Weights of a small image VQ-VAE: encoder arch resnet_bottleneck.
Rows from block 4 of the encoder, named by matrix and row number. Each number is 128 + 32 x the weight over its row's rms, rounded and kept within 0 to 255. All counts start at 0. After the name is the row's rms in percent of the matrix's.
# convs0: reduce pointwise conv (encoder.blocks.4.convs.0.weight, 72x288x1x1), inputs 144-287
convs0.23 130 [ 29 143 124 173 142 111 103 140 139 158 126 128 119 105 113 143 140 120 106 127 127 114 103 117 132 135 144 119 102 116 101 144 101 126 124 112 127 130 139 101  34  76 126 108 102   0  71 143 125 140 126 122 109 146 139 101 128 138 108 125 111  21 152 145  84 132 107 109   0 107 128 113 122 121 113 109 132 134 106 129 134  96  30 105 126 115 105 125 115 101 154 105 102 137 134 145 107 103 104  43 134 135  91 128 101  95 137 133 143 123 108 125 156 128 103 133 108 128 128  50   5 101 147 111 105 109 126 131 143 121 106 132  41 121 108 132 128 103 105 110 126 106 158 132]
convs0.24 015 [ 85 128 128 128  26 128 128 128 129 128 128 128 128 128 119 128  78 108 128 128 128 123 126 128 128 128 129 129 125 128 128 129 128 128 129 128 128 128 130 167 129 128 126 129 128  52 128   0 128 175 128 128 128 128 128 128 128 128 127 128 130 128 132 129 128 128 128 127 125 125 128 128 128 128 128 126 128 128 128 128 128  87  83 128 128 128 128  29 128 255 110 128 127   0 128 130 128 128 128 126 128 128  91 104 128 128 128 128 130 128 128 128 132 126 119 128 128 128 128 128 128 238 128 128 126 128 122 128 128 128 128 128 128 128 128 128 128 203 125 128 128 128 128 128]
convs0.25 223 [126 128 128 128 128 128 208 128 128 128 129 136 132 141 255 128 128 128 179 138 128  76 128 127 128 127 128 144 128 128 128 128 128 128 128 128 127 128 128 128 125 127 127 177 160 128 128 128 128 199 128 128 128 128 128 136 128 128 126 126 180 125 128 128 128 128 151 127 128 115 128 128 134 128 128 114 143 127 198 128 128 128 126 129 255 199 166 128 176 139 128 128 140 128 128 128 174 128 128 128 128 128 128 128 128 129 128 128 128 147 128 134 162 124 125 128 251 141 126 130 127 140 128 179 128 195 128 128 128 128 128 123 128 128 190 128 129 135 128 181 125 133 127 128]
convs0.26 035 [128 128 128 128 128 128 172 128 128 128 128 128 128 139 128 103 128 128 137 128 128 195 159 128 128 128  98 128 174 128 128 128 232 128 138 128 128 128 128 160 128 128 128 156 172 128 128 128 128   0 128 128 128 128 128 167 128 128 240 130 145 128 128 105 128 128 128 191 128 160 128 150 128 128 149 237 128 126 161 128 128 128 128 189 128 128 149 139 128 145  57 156 154 128 128 128 152 130 210 128 128  90 128 128 128 128 128 128 128 128 128 128  69 128 186 128 166 128 128 128 128 131  97 128 128 166 200 128 128 164 160 173 128 128 155 128  97 151 203 156 128 128 127 128]
convs0.27 035 [128 128 150 128 128 128  64 128 128 128 128 128 128 128   0 128 128 142   3 128 128 128 101 128 128 128 128 120 109 128 154 128   0 122 122 128 128 128 128  72 128 128 133 128  88 128 125 128 124  80 129 129 128 127 128  67 128 128 128 128 122 128 128 128 128 128 128 149 128 128 128 128 128 128 128 128 128 128  70 128 129 128 128  55 128  20 128  98   0  34 255 128  63 129 128 128 128 128 128 129 128 128 130 133 128 128 128 128 128 128 128 128 111 128 123 128 116 128 126 128 128  95 128 128 128  87 166 128 128 128 128 128 128 137 103 128 129  15 125 128 128 128 110 128]
convs0.28 128 [ 39 108  70 132 125 148 165 130 131 115 129 128 134 166 170 132 130 107 159 142 128 126 160 171 128  75 123 159 161 123 119 128 161 126 132 125  88 146 128 155  58  72 118 167 164  54  79 129 147 135 122 107 160 121  79 159 129 130 126  31 157  73  66 100 104 123 126 156  86 145 129 133 148 135 170 130 157  56 159 117 124  94  47 172 142 160 166 146 150 155  83 175 161  99 126 133 183 131 157  74 132 131  78 125 132 147 128 117 110 159 157 168 129 123 158 104 162 167  64  14  71 149 105 155 155 169 121  55 126 121 173  67 119  86 167 119 128 160 155 168 154 143 104 129]
convs0.29 105 [162 184 198 138 176  90 128 174 175 142 128 127 125 128 128 144 187 231 128 128 128 115 128 128 180 149 168 129 128  98 211 156 105  98 128 132 129  85 180 113 160 169 125 129 128 139 138 193  91 137 198 199 114 159 179 129  91 169 121 129 128 145 130 198 188 195 145 128 151 111 193 100 128 128 102 120 128 142 129 170 172 173 164 128 131 128 129 122 128 127 158 128 128 183 156 159 128 128 125 175 181 150 173 154 128 128 172 192 173 128 129 128 149 124 119 189 129 128 148 138 154 128 162 129 114 129 153 137 151 126 128 182 127 214 129 196 119 128 107 129 128 128 143 193]
convs0.30 067 [135 130 123 131 135 123  76 137 139 122  77 129  30  87 105 129 130 128 109 105  63 128  85  21 130 128 153  65 114 128 129 148 116 127 118  32 123 128 142  88 106 128 159  82  97 128 104 132 127 138 130 130 122 128 130  96 132 128 128 134  92  77 154 146 130 135 119 126 105 136 129 126  85  99 122 130 210 143 100 129 132 128 113  92  71  76  84 144  93  98 153  91  92 130 129 136 102 119 103 130 131 130 125  68 119 129 129 130 139  81  97   0 157 129  94 128  84  59 127 118 126  90 140  81  97  83 156 128 149 129 102 132 129 130  81 129  14  99 131  79 120  83 123 130]
convs0.31 071 [127 128 128 165 128 129 129 238 220 131 245 121 127 128 129 129 229 139 128 131 128 126 128 128 152 125 131 103 127 129 206 127 124 103 129 132 187 131 204 128 117 124 126 128 128 142 127 237 123 132 212 205 128 126 126 129 129 128 122 128 129 110 125 128 134 255 134 100 131 126 172 127 136 128 126 126 130 145 128 126 222 127 124 128 129 130 128 124 131 129 127 128 128 154 128 133 127 128 125 161 213 134 140 146 131 134 148 182 126 109 129 131 127 117 128 165 128 135 125 128 128 129 187 130 129 128 136 125 126 119 127 136 100 221 128 127 130 128 128 128 137 130 126 161]
convs0.32 130 [ 51 127   5 127 128 136 133 127 128 140 128 115 129 131 129 127 127  44 131 132 128 125 133 133 129  72 128 129 130 127 128 127 130 128 130 121 129 128 127 131  46  95 126 131 146  52  50 128 134 190 100 127 135 127  54 128 129 128 127 128 131  62 121 124 120 126 140 134  41 136 124 129 123  47 142 130 128 125 132 127 128 100  61 135 200 131 133 128 128 128 121 145 129 102 128 127 134 130 135  68 128 128  38 128 161 140 128 121 127 140 131 128 121  58 133 127 184 135  68 130  60 129 125 133 130 139 128 128 127 106 147  59 125  58 140 121 125 132 129 141 129 130 128 123]
convs0.33 021 [120 126  83 128 111 128 128 127 127 128 128 128 128 128 129 128  92 126 128 128 128 128 127 128 127 128 128 128 130 129 127 128 208 137 129 128 128 142 128 128 127  90 129 128 128  84 128 127 159 178 126 114 128 128 128 128 137 127 128 126 131 126 128 127 128 127 128 255 105 128 127 128 128 128 150 128 148 111 150 127  47 125 125 150 128 128 128 130 129 128   0 138 128 100 121 128 151 130 228 123 127 125  97 122 128 128 124 127 130 128 128 128 129 114 128 127 128 128 103 126 126 128  22 128 128 128 137 127 129 126 141  96 128 127 128 127   0 129 134 128 128 127  99 127]
convs0.34 018 [ 56 128 127 128 128 148 201 113 120 128 128 128 128 137 133  97 120 126 151 128 128 193 147 157 125 128 114 142 161 239 127 128 151 128 125 128 128 141 109 152 124  81 240 138 154  99 128 120 128  90 128 128 135 128 104 142 168 127 255 108 134  84 123 117 127 115 128 128 128 159 121 128 128 128 133 149 125 128 147 128 127 128  55 138 128 134 138  10 153 163 127 136 156 105 128 128 132 146 138 128 125  91 128 127 128 128 127 125  98 128 141 128 111 192 174 116 145 128  91 128 124 188 117 169 227 138  78 112 123 208 148 126 128 121 137 124 165 145 138 137 128 187 119 120]
convs0.35 034 [125 128 117 128 128 129 140 126 124 127 128 128 128 166 176 125 124 128 183 128 128 132 190 128 128 126 127 185 219 156 128 124 129 128 125 128 126 130 124 161 120 123 122 160 193 128 128 124 126 122 127 127 140 127 126 195 133 127 131 120 247 121  95 121 129 125 128 126 128 131 127 132 128 128 142 130 131 110 202 125 128 128 126 168 128 172 173 184 167 158 124 179 193 124 128 127 157 187 140 128 122 128 129 131 128 128 128 122 121 128 204 128 124 130 154 128 186 128 121 127 126 165 125 184 135 159 105 126 123 129 183  90 127 128 163 123 131 174 132 161 128 244 120 127]
convs0.36 042 [174 129 130 130 139 108 118 182 164 142 163 151  97 117 110 127 155 128 123 155 172 124 121  79 129 153 148 101 126 122 129 133 127 118   0 136 147 129 178 127 163 158 150 102 114 143 143 197 104   0 135 132 109 133 176 111 117 131 126 131  37 174 139 151 148 138 104 132 129 125 134 127  40 121 120 124 120 168 124 135 134 132 185 108 127 106 114 129 117 125 131 112 124 161 126 129 115 125 128 130 155 126 127 127 131 105 128 158 159 147 114 109 129 183 125 154  20 127 173 166 159 119 139  95 118  61 145 255 134 126 122 164 111 152  91 138 105 123 126  66 128 113 153 153]
convs0.37 122 [ 52 132  93 133 130 128 128 129 129 132 116 127 129 128 128 128 129  75 128 114 153 107 141 129 130 128 129 128 128 128 129 128 128  99 128 128 127  26 128 129  52  87 125 128 180  50   0 129 127 240 125 129 128 131  99 134 120 130 128  76 128  42 128 128 118 128 126 121  39 128 129 129 125 128 128 128 128 128 139 130 130 107  35 128 231 128 129 118 129 134 129 128 132  84 132 130 128 128 128  96 128 128  40 117 107 104 131 129 128 123 129 128 128  71 129 130 221 129  41  78  74 147 129 130 129 141 127 128 128 103 128 121 120 110 133 129 129 128 127 142 126 133 129 129]
convs0.38 150 [125  90 119 110  95 176 129 101 100 125 127 128 134 134 154  77  99 105 147 128  68 162  95 134  94 121  80 155 118 180 103  86 139 221 131 126 129 211  94 132 123 124 128 131  68 128 115 101 163 203  95  99 147  97 110 112 226  96 175 128 136 123 105  93 100  90 171 127 128 143  91 186 132 129 146 176 241 141 119  91  97 113 124 131 128 144 123 146 144 108 119 128 104  93  97  89 147 118 140 117  90  66 117  77 132 182  93  95  83 123 132 139  84 158 146  97  56 128 123 132 125 121  92 139 162 103  88 115  85 197 119 139 129 105 123  91 144 143 178  92 136 168 123  97]
convs0.39 041 [128  95 114 111  88 128 113 100  98 135  82 117 119 134 128  98  98  81 104  24  47 159  84 128  97 123  95 137  87 158  98  90 154 158 101 119 150 166  96 119 148 128 120 145  87 124 129 101 106  69  95  93 125 102 107  76 155  98 165 180 144 153 149  95 100  92 128 144 124 139  91 175 130 147 142 158 101 128 121  97  96 113 128 112 128 129 128 133 121 110  98 128 103  98 101  95 132  98 145 106  92  85 104  98 125  84  93  94  93  34 143 133  99 154 140  96 129  84 152 223 129  50  94  47 128 136  89 115  90 162 129 162 148  99 132  93 109  92 143 144 123 128 148  95]
convs0.40 022 [ 46 132  93 128 129 128 135 129 129 128 128 128 132 163 146 128  99  45 159 128  60 128 171 155 104 110 128 122 178 135  98 131 149 117 128 128 127 122 129 156  90 128  81 172 190 100  77 108 123 128  96  91 128 136 129 185 119  98 128 120 172  68 128 129 120 128 128 139  79 147 128 130 128 128 129 131 117  27 182 134  98 126  54 173 128 128 167 192 128 176 122 165 177 113 138 133 143 191 135  80 128 128  42 129 128 128 128 129 127 128 155 128 128 128 143 120 178 128 121  53  67 160 128 136 129 175 123  29 128 126 164 129 124 101 169 129 159 165 158 177 128 128 121 117]
convs0.41 029 [126 127 123 128 135 128 131 126 128 128 128 128  78 130 130 127 126 124 132 128 128 132 133 128 134 128 129 128 133 134 129 126 135 128  88 128 127 127 127 134 127 126 125 131 134 124 127 124  51   0 130 129 128 128 125 132 127 129 133 128 130 125 126 121 132 129 128 135 127 133 128 130   0 128 128 132 127  87 133 126 128 126 123 130 128 130 130 134 132 136 123 130 134 129 128 127 132 130 135 127 128 130 127 140 128 231 129 128 124 128 130 128 126 133 134 129 134 128 125 128 123 134 124 132 132 132 124 125 125 131 130 128 128 129 132 128 123 133 132 132 128 130 125 128]
convs0.42 029 [107 128   0 128 105 128 122 126 126 128 128 128 128 128 130 127  85   0 132 128 128 128 128 128 127 128 128 123 127 128  56 131 127 127 128 128 128 128 126 126 128 119 147 126 127   0  90  71 125 128 126  80 128 127 125 128 126 126 128 128 124 122 128 128 128 126 128 101   0 127 127 120 128 128 126 128 128 128 126 127 128  14  70 124 128 120 128 125 124 125 135 128 128  93  87 127 123 128 126  69 127 128  15 128 128 128 127  93 128 128 128 128 146 132 125 127 128 128 107 128  72 128 130 128 124 126 128 128 130 132 128 128 128  44 127 109 135 124 126 127 128 128 128 127]
convs0.43 038 [137 126 137 154 124 136 150 125 124 128 137 130 130 129 128 125 124 128 195 146 120 170 168 128 125 124 125 100 252 162 126 123 179 134  98 135 146  10 124 171 143 127 125 128 201 138 130 125 112 125 125 125 131 125 128 174 135 126 159 119 128 141 117 124 124 124 133 140 129 255 125 133 128 128 130 174 138 149 143 124 125 128 138 128 131 132 128 135 137 170 127 128 185 123 126 126 128 178 155 126 123 125 128 125 129 133 124 124 123 129 130 127 125 138 202 126 128 138 130 144 152 186 124 134 187 128  12 125 122 132 139 127 155 126 127 124 123 175 155 128 133 134 131 124]
convs0.44 138 [126 128 125 141 130 128 200 129 130 132 112 128 126 130 255 128 130 128 230 106 130 125 128 128 129 129 129 155 134 137 128 130 132 128 121 132 130 130 130 129 127 129 128 160 133 127 110 130 129 133 129 129 129 128 128 136 130 129 128 132 218 125 132 129 128 130 130 130 127 129 130 128 135 132 130 128 128 127 226 129 128 128 127 132 143 243 129 140 213 130 129 129 132 129 128 128 131 138 130 128 130 128 128 128 128 128 128 131 130 129 131 123 129 122 128 129 159 121 130 122 125 180 131 199 127 131 132 131 130 128 131 128 127 129 138 131 126 175 130 130 139 127 127 130]
convs0.45 113 [ 99 128 128 131 126 129 128  84 112 128  99   6 120 128 127 125 123 124 126 130 121 171 128 128 129 124 129 128 124 129 126 124 126 128 130 132 128 129 110 127 115  98 116 128 122  51  62  59 145 129 107 116 127 129  28 128 170 125 127 130 128 102 124 129 124 114 132 124 128 128 118 128 132 125 127 128 139  63 127 127 129  92  85 127  62 128 128  99 129 128 130 128 127 125 129 129 128 123 126 125 122 132  72 130 128 142 129 110  72 126 128 136 130 114 127 121  94 135  65  95 101 128 126 128 128 126 127  78 129 127 128 103 134 102 120 128 134 126 127 120 128 128  92 119]
convs0.46 075 [128 105 128 152 118 186 171 127 118 128 171 130 109 163 152 103  80 127 180 124 127 185 168 151 127  90  75 139 187 140 127  89 194 166 139 128 128 140 112 183 128 126 123 152 171 128 128 127 145 136 127 111 176  81 101 168 165 108 175 111 151 129  85  73 114 126 120 189 128 183 127 180 156 130 174 172 133 124 170  79  92  98 128 178 136 135 165 140 142 173  66 171 176 103  98  79 165 171 186 127 126 109 117  96 158 138 125 123  97 126 157 112 127 129 188  83 156 132 115  87 128 169 104 150 171 149 124 124  90 135 170 130 137 127 152  78 125 187 183 151 133 161 106 127]
convs0.47 082 [129 130 138 133 128 129 128 255 240 172 139 129 130 129 128 128 255 140 128 121 129 128 128 130 151 152 128 128 128 110 133 128 127 128 128 128 168 125 168 128 137 143 130 128 128 224 216 255 128 126 131 132 129 129 129 128 128 179 128 129 128 128 127 129 129 131 129 127 175 127 130 128 129 129 129 129 128 134 128 130 146 202 139 128 128 128 128  90 125 128 128 129 128 162 130 151 128 128 128 142 130 128 212 129 136 128 130 165 128 126 128 128 126 128 128 158 128 135 140 189 133 128 137 128 128 128 132 155 128 129 129 123 128 152 128 129 128 128 128 128 133 129 203 182]
convs0.48 176 [129 137 137 128 171 119  97 134 138 126 128 128 128  69  42 130 137 175  57 128 128 128  75 127 141 130 131 114  66 128 146 137  60 127 128 128 123 128 138  46 125 127 128  84  60 130 124 136 128 128 150 146  97 128 130  68 128 132 125 128  82 122 128 143 155 148 128 127 127 124 153 112 128 128  94 127 128 120  41 130 132 131 127  60 128  81  72  96  82  46 150  72  59 151 128 129  84  74  43 133 148 134 140 172 128 128 132 141 141 127  90 128 129 127 100 134  62 128 125 124 127  71 158  81 113  64 146 127 133 126  85 146 128 150  73 140 131  49 118  59 128 118 122 141]
convs0.49 034 [130 148 130 128 133 128 127 135 133 131 128 128 151 128 127 127 153 128 128 128 128 128 128 128 128 177 128  39 127 128 127 128 127   0 126 128 128   0 128 128 131 136 255 127 127 137 132 133  11 118 128 128 128 146 128 127  53 128 129 127 124 131 128 127 128 128 128  81 132 128 128 129 128 128 128 128  66 133 128 129 166 128 131 128 128 117 127 127 118 128 132 128 127 128 128 128 118 128 129 133 145 118 128 127 128 128 128 143 128 128 128 128 128 146 128 128 127 128 137 128 129 128 184 128 126 127 155 130 128 132 128 171 128 128 127 139 162 127 128 127 128 128 134 136]
convs0.50 112 [111 126  95 131 119 148 132  70  85 127  87 136 126 131 131  79 121 115 132 127 103 131 131 133 110 127 114 131 132 132 112  89 163 139 144 126 122 155  82 133 114 102 130 133 132 125  66  68 161  59 112 120 148 127 100 135 146 113 130 101 133  93 128 118 122 107 135 123 124 159 106 138 152 128 161 131 140 125 133 126 127 111 105 132 128 131 131 222 132 131 127 131 132 117 125 116 135 134 160 125 118 122 124 127 117 138 125 114  17 132 133 127 127 122 131 104 132 124 112 110 125 132 122 133 130 134 128   0 102 129 133  98 133 109 132 121 134 151 173 132 120 129 102 106]
convs0.51 115 [116  81 127 109  96 128 128  91  97  98 128 128  82  95 120  97  87 118 119 107 129 183  81  80  89  85  90 121  94 160 107  97 127 205  97 101 128 133  92 121 124 107 129  83  70 109  92  93 146 127  95  95 126  82  91  76 165  84 149 131  83 112 123 105  92 101 138 129 106 128  99 138 128  98 122 162 201 112  72  88  82  97 116  98 118 112  90 127 123 106 127 100  86 101  79  82 128  85 128  96  94 103  95  82 128 128  82 100 108 113  94  89 125 172 128  90  58 128 116 130 125 105  96 104 128  73 128 127 100 198  91 121 131 105  80  98  94 119 129  71 126 128  91  95]
convs0.52 033 [133 128 128 128 111 128 187 128 128 128 128 128 128 138 193  92 128 128 159 128 128 183 184 128 106 128 107 128 141 166 128 128 224 162 128 128 128 128 128 200 128 176 127 168 205 128 128 128 128 144 115 117 128 128 128 180 128 126 159 128 172 135 128 128 128 128 128 215 128 182 123 212 128 128 145 211 128 128 189 128 128 128 148 178 128 166 158 129 170 162 117 148 195 128 128 128 216 128 230 128 126  38 128  98 128 128 111 128 129 128 133 128  94 122 163 128 178 128 206 128 128 130  78 154 170 178 129 128 128 127 151 128 128 128 165 128 105 169 213 160 128 128 169 128]
convs0.53 042 [130 130 119  83 129 126 125 129 121  53 146 120 128 128 127 129  94  26 138 173 202 137 158 128 128 131 128 125 182 173 128 129 127 121 121 255 130 116 128 127 127 128 129 137 180 129 134 128 120 122  99  85 134 130 130 168 123 100 133  91 139 131 109 127 128  97 125 125  44 175  91 127 121 146 126 140 125 137 166 115  53 129 133 129 138 131 130 226 152 135 129 129 164  63 130 129 128 160 127  39  82 128 129 128 186 157 126 113 129 116 148 154  90 165 131 113 175 128 118  92 130 140 106 138 136 146 127 131 129 207 127 116 142 116 133 117 158 127 137 153 135 125 131  85]
convs0.54 051 [128 136 126 145 135 125 134 131 132 162 127 129 129 165 137 131 132 128 175 138 127 119 187 148 134 137 131 129 155 129 132 137 129  82 167 135 108  94 132 228 130 133 113 170 205 128 131 111 128 133 133 133 128 145 129 243  89 133 122 124 175 128   6 131 133 134 122 122 128 131 134 124 137 130 128 124 122  82 185 137 135 129 128 163 132 130 171 127 180 185 129 178 185 128 135 138 154 128 130 131 134 138 129 131 129 149 136 134 133 137 140 171 134  93 128 134 175 126 130  35 128 200 131 181 130 190 130 135 137 113 167 114 125 132 181 133 158 164 128 177 128 128 132 132]
convs0.55 078 [125 127 128 127 104 131 131 127 127 127 108 126 128 132 144 127 127 128 162 103  23 135 159  64 128 127 128 145 159 127 127 127 168 136 132 102 117 161 127 169 123 127  94 131 157 128 128 127 131 133 128 128 133 127 128 151 139 128 144 128 128 121 128 127 128 127 191 147 128 128 126 164 122 123 139 204 143 128 178 127 128 128 124 133 161 149 130 218 160 151 126 132 140 128 128 127 134 129 201 128 111 126 128 128  91 142 127 127 127 126 129 141 126 197 158 128 156 119 124 129 121 160 127 194 128 132 128 128 127 255 131 129 144 128 130 124 108 167 132 130  45 134 126 128]
convs0.56 070 [128 127 122 129 128 127  74 128 128 133  93  89 127 126 126 129 128 126  89 105 127 127  46 128 128 128 128 129  66 115 124 129 123 136 141 124 123 158 128  23 128 128 105 127  46 125 240 128 146 160 126 124 126 129 147  81 128 128 122 141 127 128 225 128 127 127 128 136 128 124 126 128 109  80 127 127 130 250 116 128 126 127 127 126  93 127 126 121  79   0 129 127  75 128 127 129 127 120 126 125 127 129 124 128 122 121 128 127 128 128 127 128 130 124 124 128  95 127 132 128 127  21 128  76 127 127 126 167 128 126 127 255 123 125 126 127 122  84 124 126  94  90 138 127]
convs0.57 119 [127 129 128 120 129 123 172 129 129 122  83 130 127 128 255 130 129 128 210 126 125 127 127 130 129 129 129 152 128 127 128 131 128 126 222 121 129 126 129 127 128 129 129 163 132 128 122 129 185 139 129 128 125 130 129 128 125 129 126  98 169 123 129 129 129 130 120 128 128 129 129 125 130 128 137 125 150 128 205 130 128 128 128 128 125 218 130 213 148 128 129 140 150 129 128 130 221 130 189 128 129 130 128 128 113 124 129 131 131 111 126 128 132 128 126 129 128 100 130 114 126 160 129 206 126 128 129 132 132 125 130 116 113 128 128 130 126 162 127 127 105 123 129 129]
convs0.58 110 [129 126 126 131 100 136 135  50  83 129 140  12 142 137 131  50  92 131 132 169 126 130 134 146 121 128 125 136 131 128 129  94 130 130 130 135 112 130  70 134 123  87 123 135 133 130  41  29 136 129 113 128 134  72  67 136 130 119 128  61 135  66 122  37 128 103 134 130 131 129 119 131 145 147 137 129 131 128 134 119 128 112  75 137 133 132 136 125 131 133 105 138 134 107 116  64 134 133 135 129 116 128 129 128 148 149 128 106  21 167 136 136 124 128 134  94 134 153  46  66 129 136 117 135 132 134 128 128  62 128 138 123   0 128 135 123 128 134 130 134 133 135  67 117]
convs0.59 143 [137 155 151 157 178  78  88 166 167 132 128 128 128 116  90 181 164 142  89 128 129  97 128 129 144 136 184 117 116 122 139 174 104  83 129 128 142  78 176  98 136 150 152 128 128 133 162 158  51 126 145 137  93 163 163 125  42 156  98 142 124 166 155 185 145 160 128 114 134 100 143  73 128 128  98  95  98 184 124 161 153 141 144 118 144  93 127 108  85 117 179 110 119 187 166 173  99 128  99 136 167 171 137 154 128 106 158 158 178 127 108 128 159 128  84 146 141 128 161 150 130 120 189 100  73 128 193 155 177 125 127 195 128 144 128 157 140  88  78 128 128  84 165 164]
convs0.60 054 [135 138 136 135 154  88  93 145 153 130 172 128 128  95  92 191 153 129  97 120 167 125 111 119 166 133 165 126 116 114 178 154  88 130 125 156 153 127 153  89 133 131 234  85 117 129 135 151 125 113 162 162  91 149 141 103 124 162 107 252  97 140 136 152 154 154 188 117 127 116 161  78 127 128  66 111 125 152  96 151 162 135 140  91 128 102  85 121  96 102 152  71 102 159 163 165  76 121  82 154 172 183 154 173 127 117 165 157 160 125  85 128 159 201 113 156 106 124 137 131 130 101 164  83 104  97 134 137 164 129  71 171 123 161  99 162 127 110 109 102 115  83 143 162]
convs0.61 174 [114 120 120 123 123 136 123 117 119 130 128 123 139 128 127 120 128 118 128 142 128 206 127  74 120 129 114 127 127 132 117 122 128 139 121 129 129 134 116 125 126 119 135 115 125 117 105 118  20  65 118 123 131 136 107 128 139 121 162 130  74 122 137 118 117 116 161  76 128 128 118 139 141  84 133 198 134 120 127 128 136 123 114 123  89 127 123 125 129 125 141 130 127 118 133 128 128 105 129 128 120 120 128 129 128 143 126 118  87 143 128 128 125 255 131 119  81 150 128 137 120 128 138 128 128 108 117 117 121 255 129 128 142 116 101 120 179 128 132 104 143 129 126 118]
convs0.62 086 [150 145 149 156 144 115 151 150 147 133 142 154 157 138 115 139 148 151 156 130 177 127 209 149 142 150 143 104 219 120 140 141 158 114 147 145 141 113 148 153 150 151 110 140 226 145 151 149  88 114 145 143 117 148 152 210 111 150 124  87 133 150 144 145 140 147 119 117 145 127 146 121 194 168 114 125 108 126 193 146 143 147 150 126 220 111 138 118 123 164 144 132 219 146 141 147 132 148 141 142 146 134 142 137 167 119 144 149 144 135 128 109 137 133 159 149 183 130 147 113 149 214 148 162 152 149 131 151 141 119 127 140 124 144 138 148 135 161 120 152 170 118 144 147]
convs0.63 039 [124 107 126 128  88 137 129 110 103 128 128 128 128 128 128  94  55 128 129 128 128 173 136 127 128 128 107 130 158 130 127 118 209 130 128 128 126 128 110 146 117 126  98 128 132 128 127  52 127 125 127 128 130 128 125 129 132 104 156 108 128 115 118  43 128 127 128 255 129 176 127 159 128 128 134 176 132 112 128 106  27 128 120 128 128 128 131 135 131 135   0 136 133  82  99  88 128 128 244 114  93 118 108 129 128 128 107 114 121 128 128 128   1 128 166 128 129 128 125 126 120 132  68 131 131 129 110 124 119 233 133 122 127 127 129 125 128 129 198 129 128 135 124 123]
convs0.64 063 [120 135 127 128 218 128 129 191 255 128  46 123 134 130 129 129 253 132 126 128 120  71 128 108 168 129 132 130 125 122 136 133 113 126 128  87 124 129 189 118 119 120 133 129 126 246 120 236 134 149 204 179 129 131 125 126  86 138 116 122 129 119 130 137 131 201 142  77 137  89 142 122 118 126  97  95 177 130 128 134 221 132 120 128 141 128 130 112 128 117 141 130 127 130 132 138 129 120 114 189 233 134 142 131  82 110 141 255 129 143 128 132 130 119 122 131 129 100 121 147 126 125 161 128 127 130 129 126 134 120 129 122 124 136 129 135 128 118 120 129  66 129 118 201]
convs0.65 140 [130 135 133 175 132 120 126 131 131 131 173 135 128 128 127 131 131 138 133 134 147 117 208 114 130 130 130 126 185 121 130 133 126 116 121 151 146  70 131 139 130 131 130 128 218 129 129 131   0 128 131 131 125 131 131 180 110 130 123 128 127 130 136 135 129 132 140 126 130 122 131 123 146 160 121 119 128 158 188 132 130 130 131 126 234 126 128 128 127 158 133 127 175 131 129 132 127 129 126 129 132 130 129 129 128 127 130 133 132 128 126 128 137 128 125 131 242 130 129 128 132 169 135 149 123 129 129 132 133 128 127 132 128 130 133 132 128 130 124 150 134 126 128 131]
convs0.66 071 [192 159 210 135 135 149 151 148 146 125 155 129 128 149 154 116 149 173 159 136 130 151 187 100 143 168 144  98 178 153 169 127 157 133  42 232 142  78 148 184 142 162 158 140 200 161 170 137  57  66 168 163 147 146 181 192 118 148 154 143 130 174 105 149 159 162 137 131 152 155 162 129 175 129 132 150 148 156 153 137 153 158 192 139 130 152 146 135 158 199 134 145 155 150 152 126 138 152 158 173 157 127 171 145 128 136 150 164 125 123 145 122 119 137 154 157 185 133 143 156 160 156 144 142 159 163 153 179 125 133 151 128 130 177 142 171 128 157 158 143 255 156 144 158]
convs0.67 098 [144 138 148 126 135 110  90 162 151 182 128  42 192 105  53 127 179 130  71 120 152 131 128 118 129 189 152  66  95 126 129 128  51 122 128 128 225 129 149 108 133 165 115 106 126 145 144 154  67 126 140 144  90 162 129 111 106 142 119 127  99 131 182 168 130 138 132  85 139 128 140 119 112 127  77 116 129 146 125 149 157 170 141  94 128  74 113  61 103 114 138 115 126 163 162 156  57 103  74 145 128 124 131 135 146  72 130 148 133  95 122 122 166 131  69 141 122 128 174 181 135 128 159 130  93 121 117 128 128  89 128 189  31 129 120 147 167  64  54 122 125 107 231 141]
convs0.68 098 [ 56 101  41 140 124 128 129  82 114 134 124 148 130 130 128  97 126  36 128 143 119 111 130 133  84  82  91 190 128 113  49 128 129 127 128 123 145 129 117 128 105 129 129 130 131  58  63  84 154 152  86 101 128 128  47 131 125 125 128 135 128 109 131 108 104 115 128 136  74 128 100 173 151 157 143 128 128 129 131 127 127  71  94 128 184 128 130 176 128 128 115 133 128 117 127 128 129 126 131  82 126 104  44  89 116 127 126 126 117 182 132 129 129 207 128  76 134 154 135 135  82 128 127 135 128 133 128 130 127 160 131 134 128  55 132 110  88 128 129 133 141 128 133  83]
convs0.69 075 [134 128 137 119 169 121 127 169 167 133 115 129 208 101 108 128 177 130 124  92 255 122 127 125 156 142 128 125 127  86 130 129 127 118 128 191 162 103 150 127 152 155 131 126 128 126 149 185 124 112 148 160 117 129 127 126 105 193 124 168 126 157 129 128 158 128 128 128 129 126 129 125 127 128 119 122 119 121 126 139 177 157 139 126 135 122 126  97 122 128 129 126 127 176 179 157 108 127 127 162 155 132 154 255 128 128 168 138 128 141 124 128 128 128 127 135 106 122 193 231 133 127 166 126 126  71 136 128 129 128 126 204 172 128 108 159 192 126 125  88 130 125 184 145]
convs0.70 153 [161 164 142 125 134 116 113 174 154 212 164 110  70  77 127 171 155 129 124 121 129 113  98 115 130 183 163  94 106 111 130 147  65 126 108 130 175 126 152 108 137 200 139  73  94 122 174 166 128 128 130 130 110 180 185  80 127 129 106 128  83 138 213 185 129 134  73 111 126  92 130 100 130 128  85 117 128 131 104 171 133 141 157  81 128 128  76 118 127 122 156  64 101 153 130 143  81  88  80 131 133 132 129 129 122 130 130 134 193 127  97 129 170 117  85 130  93 133 212 170 121 120 142 125 100  77 143 177 163 113  73 145 129 131  80 131 125 119  74  77 135 111 200 131]
convs0.71 086 [128 128 122 123 131 128 169 119 127 162 130 148 145 179 159 112 109 127 149 140  94 106 174 169 114 131  99 194 171 168 121 105 137 124 135 123 137 146 128 153 127 129 159 187 181 128   7 111 146 220 108 124 128 129 102 185 126 114 129 131 177 128 132 108 115 128 125 128 128 135 132 168 137 188 128 118 208 127 180 128 128 126 128 173 204 139 182 129 141 165 117 166 180 115 110 128 174 168 131 129 131 114 124 108 127 123 125 131 113 152 156 127 129 102 146 123 187 126 129 122 125 156 109 156 155 194 133 138 117  97 153  70 106 127 189 130 128 159 171 199 144 140 132 117]